A small sound classifier, trained from scratch.
Training: muon at rate 0.0025, 40000 steps, batches of 96, held-out accuracy 76%.
Data: trained on acted Russian speech (Dusha), 147.5 epochs.
Rows from block 6 of a small sound classifier, named by matrix and row number. Each number is 128 + 32 x the weight over its row's rms, rounded and kept within 0 to 255. All counts start at 0.
After each channel's rows are labels from the 100 clips, of 14976, where the channel reaches its highest value: "responds to" is what is common among them. Only what is clearly more common there than usual is listed. The data: acted Russian speech (Dusha). In brackets: how many of the 100.
# conv: 3x3 conv (model.blocks.6.conv.weight, 384x384x3x3, each kernel summed), inputs 0-63

conv.93 [144  90  99  84 153 110 144  89 122 124 127 167  48 106 127 156  88 127 121 160 112 102 153 141 129 123 121 108 153 123 102  91 126 125 106 100 130  95 175  78 153 122 117  65 145 172  90 135 175 143 115  80 117 149 146  96  89 111  93 147  99 159  79 128]
responds to: emotion: positive (53)

conv.91 [147 107 136  91 124 128 130 119 179 151 172 125 156 168 119 104 146 207 100 132 132  83  98 113 106 153 140 163 128  67 157  61 101 134  46 130 151 189  89 136 164 200  54 102 112  76 123 155 119 115 135  71 124 103 186 115 124 117  86 123 141 137  90 132]
responds to: emotion: positive (42)

conv.298 [179 151 102 169 165  75 125 134 169 148 147 162 122  69 133 168 133 152 119 103 101  68 125 124 109 111 167 175 156 156  98 102 100  93 144 104 106 104  68 144  90  80 127 134  64 174 154  56  71 126  98 197 134 127  79  92  92 100 103 152 134  94 131  89]
responds to: emotion: angry (47)

conv.131 [138 150 109 178 155 113 162 210 140 133 133 121 118 123  97  95 119 115 118 154 183  63 145 147 123 157 131 165 158 161 178 183 117 123 138 121 147 153 151 141 103 122  86 123 123 144 125  34 154  54 130  94 164 103 175  92 156 162 140 225 135 141 130  91]
responds to: emotion: angry (44)

conv.55 [ 96  74 129 134  98 135 123 107 121 146  97 106 102  65 105 195 107  85 116  93  97 118 119 222 141  80 113 106 171 172 105 145 128 118  63  91  62  89  63 177  79 120 183  96 130 105 200 119 143  70 126 163 136 127 130  79 120 111 148 104  97 181  93 104]
responds to: emotion: angry (42)

conv.209 [ 65 102  98 135 113 125 139 103 108  85  67  83 159 163 117 115 160 129 161  90 129 131 130 124 194  93  41  80 124 111 170 154 133 189  94 101 130 108 114 155  74 132 150 119  78 169 163 113 126 159 139 160 124 149 115 121 123  89 122 160 109 127 204 128]
responds to: emotion: angry (41)

conv.304 [126  93 206 117 147  93 116 166 139 122 107 106 167 138 131 151 128 152 157 116 167 111 144 151 119  89 108 156 129  73  64 144 155 114 144  93 140  68 129 147  91 143 125 224 137  96 102  49 162  81 104 147 154 131 156 110 140 108 159 121 151 145  68 158]
responds to: emotion: sad (64)

conv.341 [ 92 137 154 123 143 123  96 123  89 134 184  67  83 103 130 168 120 122  88 132 150 108 120  98 113 132 128 169 140 153 189 188 118 149 169  82 133 175  73  88 163 117  77 144 186 111 123 112 140  78 115 118 179 113 102 121 133 152 139 167 161  88  96 115]
responds to: emotion: sad (73)

conv.345 [101 110 109 119 160 164 113 130 118 133 125 132  80 126 152 111 113 125 121 100  63  75 139 167  49 108 135 114 126 143  98 125 139 150 111 142 114 136 105 110 108 118 166 153 104  75 140  80 173  83 107 151 105 101 141  76  80 181 193 113  89 146 120  99]
responds to: emotion: angry (38)

conv.194 [171 131 158 146 133 139  95 169 119 136 112 149 113 143  92 135  79 138  66 156 156 104  98 125  97 163 114 128 194 158 110 102 151 134 103 160 200 140  95  52 138 109  84 156 122 115 108 119 129 122  90 127 203 114  47  96  86  80  99 110 110 129 139 131]
responds to: emotion: positive (39)

conv.65 [128  88 121  76 161 154 145 126 175 156 120 147 104 172 121 131  57 112 131 110  98 161 166 155 138 178 124  92 134 139 121 148 127  92 128 116 118 147 139  98 121  98 123 112 171 163 116 143  98 121  95 196 107  86 161 204 106  96 123 103 154 177 130 103]
responds to: emotion: positive (54); emotion: angry (39)

conv.157 [146 165 108 130 126 133 146 167 152  79 129 126  95  91 140 100 113 164 111 102  90 147 173 117 108 134  95  96 117  85 112 144 100 136 124 124  96 138 146  69 122 117 142  84 141  96 170 112 101 116 126 138  38 143 102 127 164 105 114 119  97 115 115 126]
responds to: emotion: angry (44)

conv.179 [175 125 113 114 141 133 131  88  86  99  92 125 116  96 144 109 132 135 116  71 154 142  92 118  60 164 113  98 118 131  86 105 114  89 143  61 161 134  71 123 132 162 125 106 156  91 128 129 143 118 142 144  63  96 103 127 159 148 131 179 131  99  55 120]
responds to: emotion: sad (78)

conv.340 [129 139 132 108  93 110  85 135  89  62 151 124 174 136 104  64 137 100 133  91 114 166 182 114 137 108 148 167 135  93 133 174 100  99 156 143 141 136  87 138 130 150 174 165 130  85 127 153 113 153 147 106 116 148 129  74 138 166 115 126 138 134 193  96]
responds to: emotion: angry (52)

conv.274 [132 195 112 132 165 153 133  89 124 129 122 116 102 193 104 149  97 123 181  60 140  98 149 108 156  91 109 153 108  95  92 124 123 116 167 126 169  94  71 137  71 112 170 179 132  91 120  86 142 139 141 107 176 147  82 110 182 125 114 128  73 100 174 153]
responds to: emotion: angry (69)

conv.317 [ 95 121  99 138 147  83 112 111 169 166 172 122 135 221  84 141 165 124 152  50 122  97 136 117 138 124 132 171 156 149 142 190 126 119  76 136 128 176 103 167 180 151 162 201  96 132 135 108 199 117 128 108 101 112  86 119 164 125  71  95 108 123 175 155]
responds to: emotion: angry (66)

conv.116 [162 139 167 131 138  99 150 161  98 149 243  76 147 130 110 151 130 137 110 116 137  96 116 165  76 135  77 130 169  96 107 142 181 180 139 153 119 118 162 113 131  79 146 104 129 144 129 165 123 114 104 116 162 114 131 168 116  96 172  87 144 192  78  95]
responds to: emotion: positive (39)

conv.144 [154 155 148  96 134 123 144 100 137 117 139 124 136 134 100 109  67 116 113 106  93 123 124 105  68 128 118 180 134 102 103 130 157 128 123 177 171 130 133 128 102 128 124 147 141  64 158 106  73 122 138  57 132  98 155  97  76 156  72  76  85 142  85 188]
responds to: emotion: sad (78)

conv.372 [151 101 136  67 141 109  68 149 125 110 169 119  90 134 173 128 162 114 135 140 132  82 143  88 134 150 167 176 119 155 115 145  23  97 137  91 168  75  95  76  99 169 142 142 124  72 100 112 152  95 140 114 180  90 100 129 171  86  65 118 145  96 174 143]
responds to: emotion: angry (39)

conv.85 [154 162  89 154 140 110 128 122 132 112  89 140 129 124 112  90 160 128 156  96 124 180  84 144  72  88 126 105 142 157 153 102 126 142 103 128 167 108 102 114  99 147 134 128  93 103  92 128 196 157 128  96  98 120 165 139 120 128 176 109 128 100 113 122]
responds to: emotion: positive (44)

conv.211 [ 80 127 123 129 145 163 172 102  39 130  98  62 136 147 155 102 152 163 131 105  86 103 111  86  65 163 119 126  66 145 174 129 132 149 102 103 141 116  67 110 140 147 167 173  78 135  91  72 194 155 187  99  74 139 127  60 131  98  93 125 195 125 152 126]
responds to: emotion: positive (47)

conv.94 [115 141  97 145 124  37 110 145  81 123 162  69 126 163 114  94 141  92  79 146 134 113 143 138  66 101 107 146 141  95 145 166 170 155 161 162 125 128 142 109 152 176  74 161 169 160 192 109  59 146 142 112 197 178 120  68 206 145 185 146  93 164 100 148]
responds to: emotion: angry (56)

conv.95 [ 82 124 138 125 162 121 105  95 150 122 144 147 111 162 135  33 139 148 118 168  98 143 153  34 142 117 135  92 157  57  72 128  96  81 128 143 118 124 124 151 120 123  75  97 119 140  72 158 125 138 131 121 124  76 169 122 135 154 149 134  88 118 172 136]
responds to: emotion: angry (64)

conv.354 [146  93 217 169  85 156 144 118 124 117 109  83  98 112 177  44 170 133 146  46 138 192 100  61 153 221 131 170 134 108 133 146 133  68 119 142  90  64 146 117 145 118 106 154 126 118 142 132 120 186 117 142  89 148 116 135 118 103  87 155 159 120 137  84]
responds to: emotion: sad (61)

conv.373 [151  74 168 192 123 168 100  98 110 136 135 123 122 151  95 123 114 142  95 117 119 137  95 119 113 139 100 155 123 146 107 124 168  80  98 104 137 187 192 131 131 116 145 104  50  62  95  67 101 108 132 161 144  95 149 119 136  65 129  72 132 213  79 155]
responds to: emotion: angry (40)

conv.379 [170 130 177 193 184 121 186 115 118 187 109  84 125 139  99 122 167  94 100  87 135  84 131  76  63 153  92 167 135 133 151 146 115  97 150 138 131  98 130  86 126 135  43 156 154 114 159 103 125 135 127 123 104  52 102  86 127 159 109 103  76  45 142 195]
responds to: emotion: angry (52)

conv.6 [179 132  93 160 134 121 104 108 140 103 145 169 121 128 156 160  96 185 101 108  94 150 143  75 188 123 137  60 143  95  96 121 138 160 146  90 166 162 158 103 182 138 138  64 154 139  95 136 142 131 147 101 136 133 134 102  94  82 110  85 162 115 136  92]
responds to: emotion: positive (46)

conv.40 [198 113 126 132 149 165 191 145 138 127 214 105 136 112 153 201 138 148 129  66 129 128 150  54 119 158  97 154 109 110 131 140 129 172  82 174 151 159 122 135 100 110 185 126 184 106 157 187  89 145 167 121 137  74  92  93 144 134 199  68 147 157 101 149]
responds to: emotion: angry (44)

conv.255 [ 71 107 109 142  77 107 152 132 132 130 168 128 142 136  79  92 110 142 123 130  90 151 116 140 143  72 128 171 115  87  56 119 109 111 143 131 129 131 140 162 107 108 140 135  68 159  91 117 113  87 126  94 152 128 128 147 124 121  91 164 116 130 116 143]
responds to: emotion: angry (63)

conv.258 [161  75 156  95 134  50 132 126 236 124 155 125  91  97 106  97  93  72 181 112  97 158 155  58 109 143  85 128 165  64 139 166 154 132  63 127 136  95  98 121 117 148 144 142 150 151  74 124 138  92 131 143 133  99 142 112  99  71 135 104 116 180 112 172]
responds to: emotion: angry (89)

conv.115 [161 132 109 103 221 138  69  43 178 146 123 175 195  76 112  90 134 112 151 159 175  95 108 130 116 123  66  96 137 107 145 196 106 135 161 149  95 138 106 150  82  91 122 164 116 157 128 107 153 129 139 117  98 159 108 179 144 138  86 139 100  57  75 142]
responds to: emotion: angry (76)

conv.367 [119 120 136 161 103  84 128 143 159 115 137  87 161  96  86 147 140 101 130 132 127 178 155 110 124 168 145 151 160 138 122 119  86 167 154  90 133 140 123 128 103 115 187 185 119 124 169 100  78  90 113 146 138 138 134  75 170 104 124  89  99 185 145 199]
responds to: emotion: angry (77)

conv.34 [178 132 136 144 123 153 160 118 139  64 167  61 102 123 142 107 122  81 147 168 152 121 136 161 120 163 140 112 131  93 147 164 181 169  96 135  71 121 133  87  61 168 103 119  79 155 123 122 117 157 151  56 168  98 155  96  66 193 167 122 120 176 147 138]
responds to: emotion: positive (41)

conv.67 [154 121 134 122 152 126  95  88 145 154 183  98 149 142 177 123 137 138  87 131  81 123 175 141 128 136 106 161 107 162 109 140 151  79 133 204  65  72 112 164 122 114 160 190 198 135 112  57 139 143 128 119 119  94 134 107  92 168 141 121 117 126  90  71]
responds to: emotion: angry (40)

conv.344 [167 142 143  78 145  72 158 107 180  96 143 129 105 120 119 127 129 146 121 103 139 172 130 126 135 149 139 139 126 170 120  91 143 114 101 146 115 101 107 136 140 114  67 104 184 115 176 178  70 176  79 124 110 123 137 136 171 108 102  70  57  78  75 139]
responds to: emotion: positive (42)

conv.250 [118  98 157 103 210 121  54 171 125 106 108  69  91 132  94 150 138 182 174 118  93 112  78 152 136 149  96 142  90 130 132  98 121 103 100  93 148  94 125 118 128 128 119 197 207 120 137 126 177 143 134  84 139 114 121 155 119 126 110  82  94 122 190  73]
responds to: emotion: angry (46); emotion: positive (42)

conv.166 [175 152 131 144 171  72 101  82  79 187 121 155  61 116 125 189 105 115  90 103 116 118 175 121 107 100  67 120 130  83 137 154 148 116  75 111 168 147 159 141  84 158 138 160 170 114  99 130 131  76 121 136 159 133  95 168  80 117 107 161 171 176 121 124]
responds to: emotion: angry (75)

conv.240 [116 131 158  90 166 133 138 155  59  79 119 123 127 126 131 150 173  57 165  75 103  97  88 109 131  90 122 149 110 112 124  90 153  74 144 126 108  83  87 174 131 106 121 128 160  98 178 136 140 140 122 139 145 108  74 105  87  76 105 131 146 108 135 153]
responds to: emotion: positive (96)

conv.92 [141 106 156 156 100 113  88 109  63 150 170 144 144 153 119 122 152 125 109  82 123 100 139 141 103  81 120  93 138  99 100 135 135 115 146 133 119 125  62 171 136 149 105  97 135 131  90 113  92  96  94  96 118 213 124 147 138 138 152 106 172  97 170 104]
responds to: emotion: positive (58)

conv.59 [155 135  88 147 163 141 104  81 206 118  75 151 167 183 111 195 219 116 148  55 150 107 148 116 133 147 155 130 147  99 136 189 153  64 140 111 101 146 176  95 162 137 146 161 147 185  91 235 170 118 110 122 136  75 113 137 135 113 170 104 124  64 137 126]
responds to: emotion: angry (53)

conv.186 [139 110  68 122 140 183 183  95 106  96  80  97 115 190 146 174 121 125  66 112  74 113  95 182 146 152 113 112  85  75 110 193  80  94 132 152  74 127 132 155 131 169 167 148 111 178 165  97 125 135  91  63 147 160 136 127 158 124 160 151 217 121 167 122]
responds to: emotion: angry (44)

conv.130 [135  41 128 102 135 158 124 151 184 174  85 102 119 150 162 117 142 139 212 119 178 161 118 139 142 116  98 136 127 136 163 122  81 185 105  89 101 185 133 138 154 147 186 110 105 127 150 123 121  66 121 167 114  97 153 118 161 132 140 105  90 165  97 169]
responds to: emotion: angry (54)

conv.313 [144 122 132 167 147  47  94 125 137 125 122  95 180 164 134 131 153 152 107 130 172  61 129 143 204  84 141 130 105  84 127 128 192 130  85  77  69 164  61 146 158  90 165 134 112 112  84 126 155  89 165 108  92 118 110  99 166 136 130  56 128 137 123  94]
responds to: emotion: angry (49)

conv.335 [148 149 184 158 176 134  94 133  53 184 142 135 120 119  94 139 137 111 116 154 205 144 131  60  85  99 133 179 124 124 113 130  87 126 165 109 109 171  80 108 123 111 211  73 208  60 139 151 112  93 184 103  97 102 127  58 156 103 133  90 132 138 112 102]
responds to: emotion: positive (40)

conv.228 [128 144 114 127 110 109 133  85 128 103 143 127 155 126 128 151 107 101 206  86 110 149 152 153 110 137 116  53 151 172 135 213 147 123  56 102 133  82 101 133 128 130 152  88 149 166 152 202 134  77 171 143 137  72 117 143  94  89 114 100 106 183  61 144]
responds to: emotion: angry (65)

conv.136 [124 129 121 161 109  95 119 123 159 121 173 123  91 110 184 104 106  96  92 110 134 106 102  53 117  65 134 145 109  53 124 113 187 123  97 131 105 110 118  81 139 145 111 136 107  50  75 175 121 139  80  67 152 152 111  84 144  87 124 137 118 108 186  99]
responds to: emotion: positive (80)

conv.19 [138  80 136 123  53 163 132 184 103 178 139 136 105 115 127 143  72 102 133 100  87 114  94  75 159 124 159 118 141 148 149 113  59  95  71 126 103 118 126 124  81 115  99 153 109 120 110 144 137  94 116 125 201 120 126 167  98  88 175 123  96 170 142 179]
responds to: emotion: positive (47)

conv.159 [140  94 165 148 125 129 151 108 147 131 148 121 154 176 161  96 161 113 127  73 208 134 153 158  80 146 142 183 153  80 167  82 118 123 119  71 103 171 153 158 114 116 147 144 123 170 109 128 145  73 101 117 107 103 126 134 186 125 112 115 113 183 110 137]
responds to: emotion: positive (56)

conv.53 [131  49  79 123 115  87 120 118 120 156  99 140  96 137 164 119 101 127  86 137  69 141 125 124 126 188  91 107 136  81 111  94  78 115  87  97 156 108 132 137 123 123 102 119 109 157 141 156 112 128 195 105 120 106 100 112 127 149 137 104 111 139  32 164]
responds to: emotion: sad (57)

conv.213 [108  99 123 184 109  90 108 127 146 163 116  56  70 139 126  94 119 163 126 118  94 152 123 139 151 164  83  72 121 173  67  89 146 108 136 148 160 123 155 103 154 126  99  73 133 113 128 139 114 120 106  91 158 102 104 161 101 120  93 136 144 111 194  99]
responds to: emotion: positive (66)

conv.280 [105 153 107 135 138 137 112 138 140 119 126 120 127 100 254 176 139  99 140  58  92 120 126 123  65 113 114 109  83  94 121 105 107 123 116 106 123 129 175 145  70 204  96 185 102 137 199  97 114 143 157 117 149 119 125 147  57 105 157 170 144 120 124 161]
responds to: emotion: positive (39)

conv.293 [ 79 102 103 126 161  59  84  75 174 167  74 183 106 107 107  97  97 136  67  96 119  85 129  87 174 151  40 152 150 159  80 121 118  86  76 119  77 108 125 146 128  67 122 130  66  90 114  56 151 158 115  78 150 108 104 110 104 146 107 101 110 115  98 112]
responds to: emotion: sad (67)

conv.284 [137 161 143 149  58  95  81 128 150  53 164  71 128 165  91 146 141 105 100  92 201 122 123 141 137 124 154 123  67 199 176  66  99 161 127  94 104 149 106 152  98 164 163 104 119 119 138 144 125 138 110 133 151 146 124  56 139  86 167 124 134 153 150 112]
responds to: emotion: positive (49)

conv.102 [173 102 113  75 181  99  75 172  92 136 155 130 126 106 141 127 233  86 136  93 106 124 126 162 116 144 123 116 104 141 151 105 130  86 131 101 102  95 148 135 150 106 111 159 127 148 111 171 141 170 114 100 171  72 154 146 144  60 133  98  59 145 110 149]
responds to: emotion: positive (42)

conv.170 [124  75 108  84 102 151 106 111 119 107 107 138  87 108  84 110 187 147 138 111 155  79 120  63  73  95  86 121 148 128 147 141 140 132 113 105 164 102 106 123 144 129 134 126  99 122 126 140 114 146 190  70 191 113 135  77 108  78 102  59  93  69  79 184]
responds to: emotion: positive (69)

conv.145 [141 171 175  97 187  83 164 106 124 199 115 148 125 137 131 160 146 122 150 166 160  92 134  72 137 188 110 128 135 111 177 116 150  95  94 154  87  45 166 113 170  99 165 126  72 120 134 104 123 107 180  83 170 159 131 102 112 135 103 117 103 135  86 105]
responds to: emotion: sad (58)

conv.297 [ 93  95  71 157 140 135 170 105 171 117 106 156 127 161  85 129 163 149  89 131  87 143 134 119  85 149 131  94 120 116 137 112  86 145 133 185 159  52 133 176 103 131 187  73 121 135  85  86 108 154 195  97 103 146 125  56 207 136 133 142 112 137 145  90]
responds to: emotion: angry (67)

conv.223 [ 92 140 113 199 131 140 113  95 141 134  94 144 171  62 113 166 148 156 149 115  87 145  94 130 193 114 121  84 115 136 115 116 139 159 157  93  30 108  65 143  91 121 162 162  88  90 120 113 146  52  81 122 100 135  53 146 112 110  94 109 189 129 112 165]
responds to: emotion: sad (70)

conv.165 [160 140 129 158 162 126 211 172 118  97 123 141 134 151 144 138 150 171 113 140 163 102 103 131  78 186 194 127 126  86 115 100  99 151 118 116 117 128  91 149 104 182 151 119 141 127 164 110 152 118 115 119  98 102  82 113 152 100  52 184 150 111 119 109]
responds to: emotion: sad (73)

conv.164 [146 141 191  75  95 112 143 115 119 167 161 136 121 105 146 112 145  49 128 124  91 198  96  43 160 140  95 119 134  87 169 188  77 144 125  69 149 145  96 132 110 144 181 160  57 120 113 107 103  60 115 177 104 140 130 127 140 112 102 124 114 106  68 158]
responds to: emotion: positive (55)

conv.122 [154 139 123  77  84  88 100 147 136 152 166  72 112 174 148 132 131 106  93 154  95 116  84  77 122 104 157  91  97 105 153  74 103 185  76 123 152 140 101 130 130 122  53  90  92  87 155 105 146 128  96  58 151 136 115 111 123  87 113 118 116 201 160 102]
responds to: emotion: positive (55)

conv.104 [135 103 112 204 179 128 119 160 139  91 130 141 123 118 129 137 112 130 117 147 124 125 145  60 118 140 107 140  95 113 108 103  57  86 133 120 123  80 128 118  95 168  92 200 133 205 198  88 107  68 116  82 133 149 148 163 149 198 153 200 126 101 183  78]
responds to: emotion: angry (47)

conv.262 [123  89  75 110 127 116 122 171  57 166 109 141 151 159  86 165 170 121  66 125  74 102 127 154 161 128 177 147 197 103  95 155  54 106 121 120  93 117  94 126  91 114 128 112  90 100 127  73 144 153 164 103 127  85  97  69 110  97 196 109  80 153 125 157]
responds to: emotion: positive (46)

conv.208 [141 104 110 126  88  57 106 108  92 122 139  99  78 112 126  76 133 128 171 103 127 155 109 131 134 157 158 122 114 122  93  89 119 158 130  93 106  93 152 118 133 135 165 198 115  92 135 145 164 105 148 137 141 107 110 160  79  67  85 131 180 159 113 207]
responds to: emotion: positive (43)

conv.171 [157 103 121 161 111  47 133 120 155 121 139 111 122 133 120 129 168 140 101 174  76  96 125 141 149 137 181 118 100 168 109 146 159 100  69 114  89 106 159 104 108  76  95  90 120 151 124 129 105 147  93  88 160 146 136 131 138 119  73  87  91 102 115 163]
responds to: emotion: angry (68)

conv.380 [ 36  83 147 126 113 162 111 140 130 141 177 125 100  83 180 142  85 145 125  89 137 146 118 106 125 144 122 186 131  49 123 168  91 121 155 133 116 123  79 123 136 109 118  71 128 105  96  64 136 183 103 106 103 157 151 120 117 124 125 163 121 156 108 190]
responds to: emotion: positive (49)

conv.31 [122 161 103 171  96 102  98 138 114 114 121 103 118 130  95 116 135 103  93 119 103 140 115  57 155  95  47  83 125  78 110  55 165 105 132 131  79 125 113  79 142 120 149 135 164 110 172 132 108 194 134 135 146  94 122  62 104 145 236  77 175 104 171  79]
responds to: emotion: angry (47)

conv.3 [147 103 130 114 201 101 127 159  84  99 160 122 158 187 109 123 240 121 196 150 114 114 184  90 115 149 131 108 166 113 187 185 111 132 152 116  98 154  62 116 148 144 148  99 154 107 142 121 131  56  89 125 130 160 137  80 191 123 126 139 147 208 146 180]
responds to: emotion: angry (41)

conv.347 [ 92 132 171  96  91 144  98 155 147 146 180 111 144 145  60 120 157 106 112  51 136  85 122 145 124 152  99 132 110 113  92  54 141 141 107  76 179 107 134  94 152 125 107 135 101 129 148 165 154 170 122  84 122 143 122 120  87 125 157 130 149 127 143  99]
responds to: emotion: positive (59)

conv.45 [151 132 124 142  98  60  75 172 154 138  58 108 122 163 161 138 124 128 158  83 101 111  91 171  99  94 122 144 112 100 216 142 170 133 105 123 136 138 108 144  84  88 126 123 122  56  77  18 100  81 121 123  84 134 128 115 139 105  75  79 108 128 140 127]
responds to: emotion: angry (53)

conv.187 [ 66 143  99 148 106 143 116 111 122 129 169  71 114 155 116 124  83  82  65  83 181 116 118  43  99 124 146 153 143  98 112 115  81 147 105 166  97 125  96 156 152 102 139 132 103  85 191 130  95 148 154 197 154 178 151  65 179 122  94  76 126 183 144 144]
responds to: emotion: positive (39)

conv.330 [ 90 124 146 102 125 152  94  67 151  91 180  89 136 157 156 147  92 100  70  92  75 124  88 101 129 111 153 136  87 148 132 128 116 143 147  41 137 167  86 153  91  72  79 141 164 149 107 185 147 135  60 130 168  69 113  80 105 116  95 123 102 134  87  93]
responds to: emotion: positive (76)

conv.205 [147 125 199 118 166 116 139 121 127  85  84 136  70 173 129 106 142 137 150 131 107 109 148  98 144 140 136 107 127  47 115 169 114 123  96 108 143 107 116  44 149  99 169 131 127 147 139 220  95  86  85 174  93 178 156 164 119 116 184 223 159  83 157 107]
responds to: emotion: positive (63)

conv.222 [164 140 110 126 156 145 155 102 123 114 120 153 107 116 130 142 116  71 102 136 144 155  94  62 104 120 140 106  96  98  91 151 157 135 128  76 117 154 124 173  64 134 107 179 159 104 126 149  83 114 165 132 164 125 152 119  95  95 134 115  83  99 118 157]
responds to: emotion: angry (41)

conv.230 [175 135 111  99 106 109 117 104 165 158 152 115 132  91 135 107 132 124 109 137 126 110 124  84  75 137 125 135 169 115  84 139  85 135  68 119 131 154 173 147 170 119 159 140 110 155  93 178 138 102 127 151 191 159 184 112 166 119 183 142 135 108 143 124]
responds to: emotion: positive (57)

conv.163 [128 142 118 126 155 110  92  87 210 116 165 168 164 106 146  63 164 159 127 110 115 127  92 130 163  83 100 119 107  74  88 130 106 127 138 138 127 160 133 149  94 153  97 173 162 173 154 199 119 142 138 144 127 117 106 144 228 127 107 116 117 163 179 113]
responds to: emotion: angry (56)

conv.229 [154 122  83 160 108  49 113 126 115 117 171  68 108 115 147 168 148 102  82 156  88 132 115 147 189  89 101 141  80 191 161 151 156 141  97 134 113  76 128 134 170 150  79 150 124 146  82 143 160 115  96 125 113 154 150 126 113 155 134 101 133 118 150 103]
responds to: emotion: positive (45)

conv.322 [125 108 120 111 134 119 127 106 153  86 119 140  84  75 149 138 162 132 184 140 178  66  94 104 114 152  97 144  51 109 157 139 111 132 152  58 141 132 137  86 130 104 175 213 154 132 156 132  89 155 131 104 163 120  77  88 116 156 179 110 149  71 121 129]
responds to: emotion: angry (38)

conv.72 [ 79 148 112  79 119 147 110 114 123  83  84  81  68 112 105 124 128 124 145  78 165 151 144  40 114 188 115  98 159 115 145  77  42  78 123 132 124 138 104 152 158 127 160 107 145 127 112 131 118 102 113 124  85 105 126  99 149 132 150  75 112  91 116 126]
responds to: emotion: sad (59)

conv.178 [120 139 134 126 107 154 122 161 177 115 142  83  79 135 104 155 143 107 107  75 128 140 152  54  99 111 147 137 105  91 117 114 156 127 145 129 138  84 109 104 117 144  67 128 154 120 102  74 129 101  73 104  97  89 123 101 119 121 163  94  94 158 197 150]
responds to: emotion: angry (49)

conv.283 [108  89  86 197 112  98 115 119 111 137 157 141 125 146  98 164 122 124  78 107 177 102 121  90 181 134 147 142  61 114  91  81 122  75  68 139 110  84  72 138 131 114 123 146 113  95 137 144 126 147 117 123 129 219 142 159 158  68 137 178 170 146  52 120]
responds to: emotion: positive (91)

conv.206 [147 126 115  97 122 164  96 160  92 111 130  80  76  91 132 120 146  78 161 127  94 147  94 152  98 114  72  78 111  78 100 138 166 126 167 147  85  56 134 185 111 130 132 126 148 128 136 126 123 113 135 121 113 113 103 103 158 112 127 125  98 150 129  59]
responds to: emotion: positive (62)